A small contrastive audio-text model, trained from scratch: text encoder width 384, batches of 256.
Rows from block 2 of the text encoder, named by matrix and row number. Rows with one number belong to one attention dimension. Each number is 200 + 20 x the weight over its row's rms, rounded and kept within 0 to 999. All counts start at 0. After the name is the row's rms in percent of the matrix's.
# q: attention query, key and value (stacked) (text_encoder.blocks.2.attn.qkv.weight, 1152x384, the q third), inputs 256-383
# k: attention query, key and value (stacked) (text_encoder.blocks.2.attn.qkv.weight, 1152x384, the k third), inputs 256-383
q.164,099,177,200,181,198,212,202,227,196,204,179,196,170,195,252,208,226,170,211,199,208,221,210,185,215,159,181,234,219,153,225,188,199,202,169,178,203,205,218,205,207,216,202,203,196,214,202,187,158,197,161,195,218,192,212,156,219,196,199,228,184,231,182,217,224,221,191,221,183,180,184,213,214,174,209,216,200,190,171,180,198,154,220,201,183,210,202,206,192,182,209,176,200,182,216,203,175,188,219,183,209,186,208,242,206,206,187,225,158,183,171,220,212,196,186,169,191,196,234,182,213,192,210,211,207,167,199,200,195
q.165,106,192,202,230,217,187,209,194,203,212,216,214,227,181,209,229,229,183,192,202,160,202,192,268,195,191,186,203,218,186,153,195,188,184,201,181,202,208,175,185,203,189,185,208,195,198,217,166,187,182,206,158,196,209,196,218,194,236,199,176,240,183,192,191,186,193,184,218,189,209,199,199,197,239,163,218,205,174,225,185,224,206,177,182,169,215,189,197,184,237,197,168,212,215,182,192,215,214,199,195,175,180,230,192,213,219,178,214,193,181,222,175,214,183,196,228,186,195,229,197,165,165,167,178,174,197,221,240,175
q.166,108,214,221,214,188,213,222,218,189,209,173,184,205,168,239,195,205,200,217,196,198,180,217,185,229,221,228,186,205,202,183,205,211,189,203,153,193,195,194,217,172,157,158,210,222,221,182,193,193,236,195,197,174,179,200,183,177,166,204,207,202,195,199,195,182,219,205,194,179,211,204,210,178,206,204,202,199,204,210,223,227,212,175,197,206,222,195,199,198,214,179,210,184,200,183,186,166,202,206,189,222,184,190,224,222,184,226,190,181,230,188,203,187,203,229,232,208,180,212,178,196,238,212,202,181,213,218,236,196
q.167,116,215,186,185,162,181,216,186,195,173,189,173,214,215,212,214,186,228,191,186,171,224,205,158,217,230,191,178,197,226,208,202,179,184,233,186,195,195,167,185,202,211,214,213,204,157,215,202,220,182,207,194,173,222,185,173,210,181,202,201,194,202,208,155,196,219,229,194,201,192,211,202,172,221,221,204,170,166,166,220,204,185,207,176,211,206,160,214,244,201,186,233,209,198,198,214,176,180,188,184,219,193,178,211,193,195,218,196,175,209,210,215,170,208,187,191,261,197,177,201,204,230,201,244,210,212,202,181,192
q.168,104,236,166,174,218,208,193,228,219,223,183,172,191,196,202,182,187,206,204,225,190,193,172,193,178,247,192,194,223,218,196,211,237,212,198,177,172,200,180,204,182,189,201,213,191,222,163,196,212,188,193,235,220,188,205,183,230,246,206,189,167,202,196,172,225,207,190,221,239,218,205,177,211,186,214,224,213,189,187,200,187,183,208,193,210,219,206,223,205,177,174,225,226,202,189,228,197,192,223,177,196,211,207,213,178,217,192,204,190,213,178,171,206,184,221,171,182,177,206,201,169,195,185,211,177,214,184,190,228
q.169,096,196,205,197,200,173,186,232,204,197,209,168,159,173,215,200,227,173,210,227,237,193,165,210,201,189,213,228,215,191,193,199,189,205,189,215,214,197,193,170,247,190,181,198,201,214,220,197,182,196,170,207,212,201,220,163,191,191,205,220,220,182,161,203,154,198,173,214,175,204,191,214,221,170,188,199,208,227,214,156,199,175,173,211,200,235,203,178,189,187,187,207,213,222,221,193,210,201,220,217,188,211,194,168,200,201,158,202,183,186,212,232,194,161,198,211,158,224,219,245,211,173,175,222,157,199,229,209,187
q.170,102,176,240,186,216,202,211,208,196,206,217,208,179,205,212,195,226,194,208,220,206,167,206,204,215,209,226,211,199,207,182,198,189,207,176,188,210,205,185,224,211,193,182,163,244,245,233,196,229,183,164,227,180,195,232,180,179,234,198,205,198,176,165,215,187,133,178,188,199,167,193,181,210,187,192,178,191,233,196,212,225,210,235,220,173,173,231,249,187,216,200,170,186,209,209,203,195,191,206,175,199,181,211,188,195,199,224,206,217,181,219,192,197,193,203,175,145,180,219,209,200,173,164,212,176,190,172,225,191
q.171,103,187,206,244,219,205,190,173,198,225,199,211,174,217,182,212,206,183,211,200,215,189,162,231,173,198,223,189,170,225,204,195,187,183,209,217,211,207,222,183,204,220,170,193,215,225,228,196,194,180,207,177,156,161,192,196,193,196,207,205,197,201,195,218,187,207,186,201,191,194,195,193,229,185,229,208,221,221,194,201,183,204,186,188,201,195,222,185,192,202,206,197,195,194,213,214,202,220,216,201,203,217,226,218,202,189,182,225,176,217,193,207,236,224,189,205,175,219,212,223,185,172,198,177,218,171,191,180,164
q.172,098,172,218,180,180,189,227,146,183,190,234,198,205,195,202,219,223,202,181,220,174,199,186,219,184,193,198,223,188,224,202,168,178,228,198,171,202,203,174,231,197,208,223,185,187,184,228,175,217,194,207,216,195,221,152,220,189,197,216,212,240,157,220,222,199,190,210,175,198,197,229,192,189,185,219,192,194,215,216,165,177,204,180,166,202,218,214,168,204,201,196,233,202,201,227,216,190,239,220,223,216,210,180,220,234,169,198,232,196,178,235,208,177,216,178,205,197,211,175,213,205,201,207,205,198,202,202,189,194
q.173,092,186,183,198,211,228,185,206,176,169,237,180,204,205,192,236,185,229,230,178,203,185,234,163,215,179,193,218,199,170,219,182,220,214,217,188,209,181,228,196,217,189,232,186,162,210,163,207,191,212,174,204,220,226,212,176,233,220,173,146,182,205,196,166,192,198,196,205,199,184,204,210,199,212,233,208,199,200,164,209,208,203,184,227,193,202,162,206,215,186,210,191,188,217,189,206,213,202,176,199,230,231,191,230,214,192,193,224,195,206,158,162,228,192,194,191,164,220,218,152,203,236,206,184,217,175,187,173,190
q.174,102,212,201,188,201,212,188,161,224,213,173,178,225,188,223,181,176,186,202,205,187,179,228,217,200,218,186,207,228,191,193,219,199,241,151,177,164,205,206,186,231,202,202,204,207,186,174,173,188,170,188,194,192,182,154,175,157,195,216,216,193,185,193,183,202,213,239,228,197,229,218,226,189,199,208,195,189,178,201,220,224,181,205,182,184,186,194,203,186,187,214,209,195,185,187,234,175,225,212,198,172,187,176,207,206,175,159,240,225,193,153,182,179,169,208,196,207,213,193,240,222,203,226,201,190,199,203,191,223
q.175,105,231,174,202,215,220,197,196,225,185,171,155,192,201,191,205,225,210,211,190,197,179,188,222,166,213,191,198,233,172,214,179,226,206,181,178,204,174,205,200,198,188,201,205,195,197,198,189,177,217,188,194,158,216,222,184,186,214,226,239,207,192,223,182,194,208,216,204,200,191,201,190,222,207,185,196,215,200,194,204,225,199,171,185,189,209,209,178,197,209,235,220,218,191,217,210,181,184,192,204,201,199,172,218,190,204,188,206,197,188,215,165,177,172,191,186,163,215,225,189,182,222,246,211,204,204,194,248,222
q.176,101,191,171,184,184,204,235,192,205,214,224,207,160,161,151,221,176,196,219,182,197,222,182,219,203,216,220,220,183,205,198,180,174,188,221,226,199,207,178,222,200,193,223,175,187,206,176,235,194,178,186,162,192,175,205,174,191,181,237,163,243,163,195,219,194,174,210,212,194,210,200,178,219,176,179,219,205,189,210,188,178,188,199,194,187,178,244,217,189,178,210,181,187,210,202,210,220,208,191,234,203,190,195,174,199,192,194,170,205,187,171,241,199,248,204,217,228,226,229,192,224,195,183,188,180,198,206,208,209
q.177,100,192,175,190,195,217,178,182,201,231,200,183,205,218,172,206,208,216,198,205,186,221,177,191,177,223,213,187,175,194,204,189,224,234,203,181,188,177,167,219,178,196,158,167,177,204,187,203,204,190,217,208,215,194,170,235,198,203,213,180,201,225,226,208,183,168,228,205,193,205,218,206,218,183,181,192,186,202,202,210,192,195,237,203,193,204,243,174,184,156,213,175,225,195,236,209,185,191,192,163,205,186,220,216,207,216,190,167,219,234,188,219,202,196,209,203,204,187,200,167,210,261,250,174,160,201,187,183,190
q.178,103,229,214,189,200,195,173,227,171,233,190,225,212,217,247,223,208,223,197,187,212,138,194,174,193,195,206,239,229,213,199,192,248,206,223,185,195,208,222,193,193,156,195,197,272,213,241,213,188,164,190,179,184,180,230,199,187,190,180,218,195,222,152,244,252,221,203,180,178,190,204,188,200,223,205,174,243,217,225,207,196,231,191,165,210,187,228,197,202,199,197,220,192,181,224,184,203,207,199,224,200,175,226,179,208,179,210,220,196,232,197,204,220,192,196,209,198,230,245,237,199,223,181,225,180,206,245,189,192
q.179,101,225,203,180,196,212,220,188,212,178,228,204,213,233,182,219,189,225,207,191,186,187,210,196,212,162,222,159,191,182,216,174,196,156,202,179,218,208,195,231,203,236,237,192,182,200,173,219,219,181,209,198,223,237,204,230,194,200,192,185,220,196,158,190,177,193,228,237,209,152,188,168,178,220,187,209,195,185,179,198,232,153,155,185,203,207,193,177,202,200,224,189,175,206,193,203,171,199,200,180,195,195,186,214,193,150,217,215,235,162,232,159,203,190,202,181,178,237,249,214,161,175,229,192,200,176,199,219,197
q.180,103,201,199,225,196,169,203,218,179,228,199,210,148,204,188,165,179,175,185,205,208,184,162,225,185,164,169,213,223,187,191,211,216,191,200,196,234,214,188,216,218,203,170,193,183,245,223,179,182,215,202,168,193,212,227,187,212,216,182,196,222,220,189,224,223,174,206,222,203,168,168,171,204,221,204,189,192,183,224,192,200,172,196,202,219,167,244,195,205,205,228,215,184,191,190,196,187,235,233,178,206,186,206,198,210,158,175,207,215,203,213,176,199,204,200,208,171,216,199,194,219,170,198,203,200,178,220,222,179
q.181,102,181,221,188,183,194,197,220,167,218,190,215,198,213,192,191,199,206,192,230,184,201,213,247,227,188,196,197,198,229,208,213,203,210,207,194,229,204,195,191,191,206,177,194,240,227,224,220,154,224,177,196,186,191,214,162,185,187,204,193,189,211,234,219,201,220,208,182,226,174,173,206,199,223,177,207,216,230,188,187,201,205,199,200,213,177,239,188,219,204,204,214,210,196,194,212,173,244,220,204,212,209,244,166,212,196,168,192,241,186,226,181,182,166,211,208,189,176,215,209,198,173,155,197,213,215,194,211,167
q.182,107,189,221,216,195,224,197,222,206,172,205,194,191,191,208,210,212,179,205,190,230,198,225,207,192,212,228,209,205,185,201,207,220,242,178,210,198,176,243,202,246,216,177,201,230,219,212,174,219,212,178,166,214,192,206,206,202,196,169,186,187,197,203,237,191,201,179,178,188,185,228,190,177,239,224,204,183,202,235,157,238,218,199,208,198,216,212,199,247,206,191,178,195,208,221,216,186,193,188,206,244,223,191,231,172,210,181,170,195,202,163,187,175,168,225,209,189,199,180,172,168,200,165,194,239,219,186,176,199
q.183,093,188,233,196,178,200,199,185,175,183,201,213,190,196,217,174,206,172,185,179,213,163,212,183,229,222,210,213,179,179,240,205,213,223,191,191,202,196,245,197,192,181,210,186,220,230,204,182,193,237,168,195,206,200,228,182,248,218,212,186,188,196,218,192,195,199,240,228,195,207,231,209,216,190,223,213,175,202,192,200,225,181,182,174,240,184,219,199,201,210,176,170,200,229,198,193,186,194,195,182,173,170,236,229,208,176,183,231,195,206,201,178,184,248,209,217,177,218,247,203,183,188,194,202,187,200,227,212,197
q.184,100,225,193,208,206,192,212,204,192,223,194,192,207,199,199,214,204,203,186,177,219,202,195,215,186,171,208,190,215,228,210,204,190,204,212,189,207,156,202,175,203,183,200,184,180,246,211,216,205,200,200,218,184,223,196,202,170,168,205,225,195,170,205,228,188,165,188,218,191,188,185,209,191,203,182,195,191,168,245,236,214,236,222,190,156,200,205,208,180,202,199,210,224,187,226,201,185,182,185,191,223,179,206,188,212,198,197,209,226,168,189,218,211,198,221,203,212,195,232,211,186,164,224,214,170,199,187,192,189
q.185,096,211,211,178,193,196,191,175,196,211,165,212,180,210,196,181,217,192,220,187,212,185,210,165,177,192,189,172,186,190,213,244,173,207,216,200,207,186,190,240,203,207,164,187,190,183,196,222,226,216,204,172,166,214,155,182,217,196,199,154,230,200,204,224,234,199,248,201,230,219,198,189,209,206,192,223,185,236,197,203,220,217,225,201,223,182,222,180,210,187,180,214,170,221,229,183,178,194,194,205,177,202,187,214,175,198,217,172,206,188,225,240,167,225,200,209,194,205,217,191,203,173,219,189,191,222,190,187,199
q.186,101,203,192,200,205,192,192,177,181,177,180,156,180,199,193,205,173,209,192,189,223,172,183,221,184,231,192,196,193,192,219,218,207,182,183,216,220,199,179,175,210,203,181,223,199,208,186,211,198,180,217,216,184,177,207,206,220,188,213,195,187,218,195,218,169,188,212,192,210,198,181,203,207,182,165,193,216,184,202,240,188,203,194,198,195,226,192,217,210,193,234,150,192,241,187,151,180,194,198,157,197,208,152,193,210,228,198,200,198,204,234,197,201,203,214,163,204,215,212,194,224,201,194,190,170,192,173,185,224
q.187,100,202,134,207,181,190,178,200,219,195,185,192,238,217,209,214,182,224,216,232,206,234,208,167,171,204,210,157,218,223,226,208,194,185,217,141,210,220,190,206,201,229,196,190,172,201,182,219,193,179,197,177,197,188,207,216,217,210,215,186,197,205,169,194,226,220,186,190,201,220,197,197,216,229,195,211,168,207,203,195,200,203,190,223,203,216,200,197,234,204,236,218,216,192,233,179,226,200,219,188,199,219,177,165,207,196,206,221,213,206,173,197,226,185,213,187,179,194,203,152,221,213,206,207,193,213,186,208,211
q.188,101,167,225,182,191,218,186,203,191,175,201,188,203,218,232,171,211,165,201,209,206,217,242,197,208,176,202,192,177,193,220,212,161,238,212,173,202,177,192,190,190,177,180,204,221,207,208,208,219,193,188,213,190,216,199,201,184,203,158,218,201,208,206,249,203,202,182,169,191,233,224,198,197,203,214,214,214,227,223,193,170,164,226,182,223,179,171,219,186,198,213,204,198,201,193,203,203,194,181,201,236,208,193,215,237,198,218,172,202,207,181,249,206,183,222,236,211,188,184,221,204,184,149,200,202,241,226,173,200
q.189,096,199,202,218,193,207,199,184,227,224,184,207,211,204,210,206,222,172,166,213,168,232,221,201,224,226,215,177,217,193,208,200,170,159,219,231,230,198,184,165,194,223,178,217,182,189,202,154,242,176,204,200,240,180,179,168,186,216,190,193,209,205,214,221,188,164,219,207,182,206,161,214,164,195,180,167,199,179,223,223,183,192,213,194,205,194,198,190,200,216,173,214,221,198,163,182,207,188,190,226,237,187,231,175,228,183,201,192,201,230,193,182,203,167,216,195,190,225,183,177,166,207,213,183,201,224,197,185,172
q.190,101,184,178,186,219,215,244,219,182,181,212,192,231,218,169,213,202,202,207,177,189,155,216,229,198,202,214,196,222,196,161,206,208,201,203,178,241,192,228,206,199,209,191,192,205,223,188,194,199,200,204,206,222,212,226,207,164,222,202,201,238,217,217,182,184,200,184,165,231,245,222,156,183,227,247,200,170,213,196,199,188,204,155,192,199,171,210,223,208,216,227,203,195,185,174,191,176,220,210,186,210,212,226,173,194,230,206,174,195,175,212,221,228,186,227,216,146,202,230,225,211,160,198,221,196,215,194,185,158
k.164,102,206,174,185,192,180,210,206,226,229,216,220,208,203,200,202,210,205,195,206,185,213,217,209,179,193,193,191,182,208,193,224,171,186,225,234,206,185,189,193,188,205,219,225,187,170,182,198,184,179,242,205,196,213,170,214,179,197,202,220,220,202,220,202,217,193,250,199,201,234,222,165,202,164,182,197,218,193,193,162,173,171,209,184,199,202,171,213,231,221,191,195,185,183,169,192,176,208,198,201,177,212,219,213,184,198,194,180,207,196,181,200,228,197,211,235,216,180,207,189,189,232,175,165,198,209,214,188,179
k.165,109,177,211,180,226,204,201,217,199,205,168,213,159,199,169,181,205,218,206,193,196,162,177,233,215,188,179,220,219,193,191,174,205,207,206,183,202,201,182,218,187,167,188,192,220,218,198,202,184,195,196,182,201,175,217,160,183,222,228,217,218,171,202,228,186,189,196,210,215,193,165,214,223,208,174,184,223,196,229,175,195,216,199,196,212,190,209,192,171,170,160,181,212,197,211,163,222,213,190,226,192,207,205,216,199,213,214,216,236,201,206,221,173,187,200,217,201,220,220,193,197,174,171,198,192,195,192,260,188
k.166,103,207,188,184,176,162,202,202,213,219,188,180,189,221,206,203,200,203,198,237,197,206,204,199,188,208,166,192,174,193,209,234,211,199,206,235,225,172,183,195,202,220,211,241,198,202,186,208,160,194,171,170,172,199,198,179,193,190,193,184,212,207,195,181,176,229,193,189,195,192,212,233,213,182,151,204,185,174,195,179,208,234,229,170,164,192,208,216,215,184,222,188,176,215,217,183,167,193,209,214,211,188,243,205,204,211,194,195,192,193,194,207,213,205,244,205,209,186,214,184,171,218,204,199,219,161,187,210,238
k.167,114,192,210,206,206,233,169,186,217,215,216,199,234,220,205,214,221,210,206,195,169,239,225,199,193,236,217,199,184,200,190,180,182,171,197,212,215,205,208,208,214,221,219,198,210,170,187,209,185,176,207,234,187,243,182,229,199,190,184,190,193,216,188,145,184,168,190,168,191,225,198,209,183,174,245,195,195,176,183,214,208,196,225,168,151,218,203,203,185,215,224,187,166,213,183,210,180,176,204,196,206,174,194,202,185,230,170,158,159,181,185,192,210,215,193,199,214,193,208,186,189,185,198,158,211,179,211,158,233
k.168,095,181,195,171,197,223,172,153,180,186,214,213,188,214,170,188,189,162,194,198,188,227,191,156,217,186,228,227,189,211,227,168,162,215,191,219,219,207,210,221,223,205,194,189,216,205,210,196,198,222,191,200,193,200,191,209,166,194,198,169,179,199,199,166,201,190,206,185,184,201,220,181,205,170,231,208,196,189,205,207,182,226,209,153,208,249,165,231,221,223,215,204,177,167,187,171,216,183,196,186,218,192,179,211,213,196,196,177,185,174,205,212,208,204,185,176,191,182,214,187,193,244,191,169,174,202,209,200,214
k.169,112,220,218,179,203,196,209,191,198,196,206,197,190,169,199,177,189,189,187,221,217,168,205,234,183,188,173,192,228,191,204,185,237,192,188,191,218,174,173,207,194,225,167,202,201,194,195,178,196,227,219,174,191,195,184,182,219,236,227,199,181,167,217,215,228,210,207,218,228,181,193,189,200,201,171,187,195,192,217,180,206,226,181,239,202,165,182,176,193,213,200,199,223,236,231,209,196,198,200,212,215,216,231,209,190,197,217,222,226,214,183,238,190,178,212,197,217,216,168,205,189,202,184,231,204,194,198,237,184
k.170,104,191,187,203,215,192,216,197,212,198,192,157,186,210,194,179,196,210,192,192,198,152,169,198,185,149,161,196,233,185,213,227,219,202,229,179,207,191,207,225,205,181,207,208,209,214,226,181,182,246,199,179,211,192,202,216,185,218,196,202,223,183,231,213,197,204,198,225,214,178,214,220,194,222,188,204,188,215,193,185,222,211,189,246,203,156,202,229,209,211,185,207,223,199,205,175,242,223,221,205,219,222,183,215,215,213,241,228,220,233,214,221,191,194,207,207,216,206,189,228,199,203,191,220,217,189,178,219,175
k.171,107,218,216,197,231,218,170,229,173,186,191,172,157,199,189,179,201,212,186,144,222,162,181,214,182,186,212,209,227,204,214,177,216,204,227,194,208,213,206,243,177,219,164,193,228,232,195,199,205,212,194,168,225,181,185,193,180,242,239,232,228,189,222,203,178,181,203,215,209,212,208,190,189,200,191,176,182,199,221,179,192,202,177,223,196,177,205,236,173,201,189,208,192,208,202,179,196,182,193,192,226,215,238,200,219,220,224,230,220,236,179,191,207,203,249,205,180,193,208,232,163,199,190,231,188,195,184,242,192
k.172,098,176,212,206,213,192,205,190,214,203,240,190,209,143,232,220,210,189,177,201,223,186,226,195,201,221,174,194,197,209,219,188,237,202,237,150,201,189,174,233,210,203,228,213,185,205,190,173,191,210,193,185,198,189,218,227,192,174,178,206,187,208,192,177,186,202,204,194,203,228,188,170,175,195,242,205,185,183,198,190,210,190,217,217,174,204,174,183,219,187,219,201,231,200,203,226,185,221,176,216,204,193,205,205,220,199,207,193,187,189,215,189,182,216,195,157,177,161,220,207,221,196,215,202,234,227,180,186,207
k.173,104,188,214,186,166,188,175,163,213,205,233,203,225,216,210,189,172,190,188,214,156,200,217,173,192,215,199,200,187,180,197,168,171,188,206,206,206,197,187,193,187,207,204,196,205,202,207,195,222,174,222,209,217,230,193,212,190,196,169,209,203,206,154,183,191,178,200,197,173,235,234,170,197,176,213,200,183,179,177,218,200,205,209,159,178,231,213,170,234,179,216,216,182,206,194,198,189,197,196,184,208,187,174,175,199,208,205,214,204,194,194,194,208,202,194,165,209,183,228,188,232,217,199,178,189,202,217,170,209
k.174,102,191,216,183,199,213,182,174,168,201,182,204,224,196,146,195,171,205,201,187,208,216,224,181,225,180,228,218,217,190,202,211,207,198,188,199,192,204,234,229,208,193,227,183,180,177,203,231,230,198,185,207,238,194,219,214,196,192,163,221,199,196,196,201,199,203,216,199,167,188,193,203,189,190,223,203,165,193,178,226,194,197,207,209,168,181,181,199,197,194,184,182,201,183,181,210,181,202,168,222,187,181,163,239,221,200,219,209,182,213,192,192,215,213,197,172,229,203,181,173,200,241,223,215,206,205,215,150,207
k.175,104,185,192,194,203,192,189,251,193,214,206,216,188,195,188,203,215,202,201,202,210,226,158,204,213,201,227,155,211,183,204,215,186,207,212,185,232,227,174,191,198,196,212,195,207,245,208,184,224,229,216,229,231,185,204,168,228,220,205,171,202,225,225,218,221,223,228,206,236,220,249,177,201,169,153,219,265,189,207,230,160,199,166,232,180,172,240,191,211,215,215,175,178,175,185,169,180,201,176,181,218,208,189,193,223,175,245,222,224,241,191,208,203,219,177,183,209,210,212,215,179,221,175,220,180,204,209,226,192
k.176,097,196,225,221,205,179,194,250,240,191,213,197,178,209,194,206,202,222,227,177,215,202,202,190,214,209,174,184,246,218,181,210,202,214,220,181,202,222,189,202,180,184,197,172,203,212,192,192,203,188,219,205,179,167,216,256,209,194,206,234,189,188,201,195,219,222,197,226,234,191,158,174,196,197,202,193,203,195,199,197,186,202,161,256,223,220,186,163,151,201,211,186,227,220,243,184,152,222,180,199,207,213,203,216,215,199,189,220,190,225,198,184,188,230,200,242,204,179,206,251,209,185,186,198,220,194,192,237,180
k.177,101,206,207,189,220,198,201,202,220,197,221,196,235,217,172,227,190,213,207,203,214,237,209,196,197,206,196,212,231,164,199,197,204,231,230,170,207,225,223,177,208,183,201,236,214,206,203,159,156,192,206,182,183,215,209,181,188,221,183,191,179,188,192,194,173,219,197,230,211,196,203,198,204,198,213,207,196,155,177,185,183,169,221,190,192,204,215,225,210,226,207,201,220,183,184,196,142,186,211,193,202,208,193,232,165,201,219,239,218,220,158,206,243,205,210,233,240,228,184,173,213,222,182,189,227,221,243,166,230
k.178,100,203,212,177,205,176,186,225,159,183,190,183,190,163,182,207,208,217,210,160,177,187,198,218,248,179,181,208,204,202,182,214,205,180,204,218,212,195,214,174,180,174,196,192,227,207,188,174,187,210,184,198,198,169,181,176,176,204,201,169,198,199,260,228,211,215,207,203,216,209,218,206,223,185,177,203,168,209,203,184,215,213,174,229,171,178,209,186,220,172,187,191,224,173,220,192,231,198,213,215,230,208,190,179,194,196,216,219,210,230,195,189,185,195,205,165,203,253,175,208,166,216,198,199,203,186,225,218,194
k.179,097,224,193,194,233,214,193,186,225,178,196,206,214,206,172,200,238,229,199,215,185,203,200,198,213,178,232,219,200,213,227,228,250,198,208,196,220,212,218,178,206,221,193,190,210,209,196,205,203,216,210,195,201,222,221,183,226,172,205,199,179,190,205,166,242,208,182,202,216,229,220,166,180,180,215,196,232,173,172,240,226,219,180,192,218,200,205,184,200,184,210,222,204,196,199,221,203,211,211,187,167,187,207,203,208,206,201,223,239,209,186,219,203,231,233,220,234,210,186,174,225,178,198,183,212,207,184,193,199
k.180,109,202,202,201,197,207,206,208,201,201,224,201,176,163,192,179,219,224,182,166,194,179,191,209,202,179,155,208,225,197,200,175,210,235,225,183,213,193,195,193,193,160,166,191,222,220,195,208,179,219,206,186,227,171,205,171,175,209,189,206,212,209,205,239,213,174,204,236,209,202,189,211,222,191,182,202,215,218,201,193,208,220,185,232,213,171,231,205,182,188,190,224,220,191,235,207,211,227,211,219,193,206,239,194,210,199,204,233,245,220,207,222,203,179,248,199,206,229,181,221,208,203,207,221,198,223,212,234,182
k.181,099,180,216,215,199,193,215,185,195,241,206,175,199,181,207,202,213,202,213,179,207,185,201,196,191,194,179,138,205,212,225,192,215,200,196,217,181,167,174,219,214,183,167,206,232,233,198,221,179,205,216,177,226,142,228,192,181,241,203,207,208,226,215,242,199,182,202,216,230,164,223,194,186,205,162,186,209,203,215,199,171,211,164,188,237,201,199,178,210,198,180,233,205,202,200,189,241,192,190,245,215,225,218,172,217,212,221,220,195,203,213,204,195,206,219,214,218,246,232,199,200,188,190,220,186,210,201,224,181
k.182,107,186,202,199,195,186,190,191,181,190,232,220,186,200,194,217,224,184,197,208,181,172,223,202,160,198,240,146,184,175,182,213,186,217,152,213,200,197,185,211,194,207,218,178,210,198,188,207,225,198,204,239,181,208,220,170,207,205,214,182,198,192,206,166,168,197,189,208,180,216,205,220,219,225,173,229,160,199,202,212,201,197,211,200,213,214,172,206,213,184,190,202,204,181,162,179,200,196,183,175,176,227,195,169,170,185,197,225,185,219,184,189,220,213,185,225,195,218,218,203,148,224,213,204,197,159,241,185,197
k.183,094,217,161,180,187,159,182,213,233,222,194,199,176,197,223,179,203,220,191,227,193,204,192,198,208,239,216,206,224,177,171,229,178,208,220,202,162,206,189,166,193,201,179,203,199,186,203,176,196,157,190,230,194,198,229,182,174,177,174,215,170,217,173,212,183,254,225,222,188,194,221,194,171,172,218,199,192,202,202,223,181,185,207,195,210,233,177,216,232,203,183,207,174,200,183,186,184,161,218,184,188,233,198,191,194,181,173,186,206,217,211,204,221,174,227,234,227,214,192,213,191,187,242,203,185,212,210,212,207
k.184,101,212,196,218,243,243,213,253,212,179,179,183,178,175,221,196,210,181,187,194,206,202,160,183,232,174,194,194,222,190,171,195,215,252,208,189,183,195,179,216,213,159,169,210,189,204,217,207,174,226,189,176,199,168,164,197,198,227,226,177,222,191,198,190,222,202,180,219,203,203,192,187,199,205,205,172,195,206,215,192,195,193,197,217,226,179,232,187,176,220,208,213,221,194,217,188,225,220,190,216,202,210,213,193,218,194,202,190,204,214,194,207,188,225,192,219,194,213,193,215,213,170,201,214,181,192,211,238,179
k.185,107,196,210,190,194,225,225,205,223,201,246,183,245,247,188,185,203,182,225,206,201,183,236,178,190,219,209,160,201,213,226,204,205,220,171,239,182,161,203,204,207,218,206,205,163,185,211,179,206,174,188,184,216,278,201,203,179,211,183,192,199,194,192,160,199,222,193,199,188,217,228,233,191,213,202,180,219,188,192,199,221,229,202,188,184,192,185,201,229,204,174,224,196,198,192,204,198,190,171,169,211,199,150,215,227,198,163,175,210,208,205,197,232,211,196,184,175,167,197,203,207,191,207,184,191,232,181,195,224
k.186,101,207,150,180,192,218,162,202,197,199,206,213,202,166,196,211,182,206,211,207,227,163,171,224,221,206,200,244,188,170,217,196,195,230,212,182,171,183,217,198,204,206,213,198,177,201,216,237,174,213,232,196,200,173,227,184,223,225,182,182,220,185,210,206,186,180,226,217,228,208,191,196,218,207,180,192,221,181,191,242,226,200,215,148,208,202,214,208,205,191,204,201,205,208,181,212,231,212,211,201,199,226,194,200,198,150,169,216,203,177,212,181,234,175,196,229,165,209,204,172,174,175,222,151,200,203,179,201,174
k.187,097,196,176,190,211,185,185,183,214,239,191,221,197,193,184,203,199,153,226,198,184,193,244,196,174,201,212,178,168,210,159,230,197,193,228,189,158,215,175,200,232,164,169,206,172,167,197,199,182,198,182,170,185,232,173,203,197,209,231,200,183,152,172,180,235,179,174,214,205,191,204,195,209,189,230,212,239,211,179,195,195,225,185,164,174,216,216,196,220,154,193,194,201,232,217,211,194,173,177,165,222,209,190,209,179,209,206,187,169,191,179,191,208,181,199,183,211,158,219,208,154,173,188,235,232,203,196,184,211
k.188,110,202,245,213,202,197,197,210,218,202,207,221,184,232,185,177,180,210,220,171,158,209,214,222,181,226,231,172,199,241,173,201,173,188,192,259,174,195,165,209,199,213,189,235,195,228,176,181,205,201,222,205,155,198,225,228,189,168,199,219,213,211,204,224,185,193,186,172,199,202,182,221,221,196,216,181,183,193,189,188,217,217,252,211,187,227,199,215,216,221,208,225,209,227,173,197,222,233,176,208,193,188,189,195,194,217,159,217,226,170,171,178,196,202,205,206,175,189,223,229,192,195,197,200,196,220,189,228,216
k.189,097,216,237,209,206,164,184,210,187,204,170,178,182,187,212,210,230,183,226,208,191,184,205,197,217,177,158,193,238,191,231,188,227,176,229,210,233,174,182,194,169,175,205,198,201,226,201,249,202,200,176,158,204,204,175,190,203,184,209,209,204,230,237,201,188,190,185,193,213,177,177,218,189,214,223,171,197,200,184,161,183,212,208,257,197,182,243,189,182,236,198,166,221,213,236,204,216,218,206,177,199,198,217,203,227,221,222,184,174,187,182,208,212,196,220,214,222,228,214,172,201,232,185,231,210,190,203,196,177
k.190,096,225,193,209,189,219,180,191,165,183,218,193,216,188,203,189,161,231,164,194,189,187,210,213,227,215,224,144,185,214,201,198,203,187,219,182,194,214,158,200,205,213,179,189,218,159,202,211,178,245,195,159,185,199,192,214,219,227,177,229,165,192,201,199,187,195,215,187,155,196,236,226,194,192,223,231,214,221,216,216,182,197,208,220,246,216,190,174,196,236,236,192,222,192,209,212,169,195,196,198,193,184,234,200,199,161,211,226,207,211,204,224,192,201,222,209,216,189,245,215,198,163,179,226,235,183,204,217,180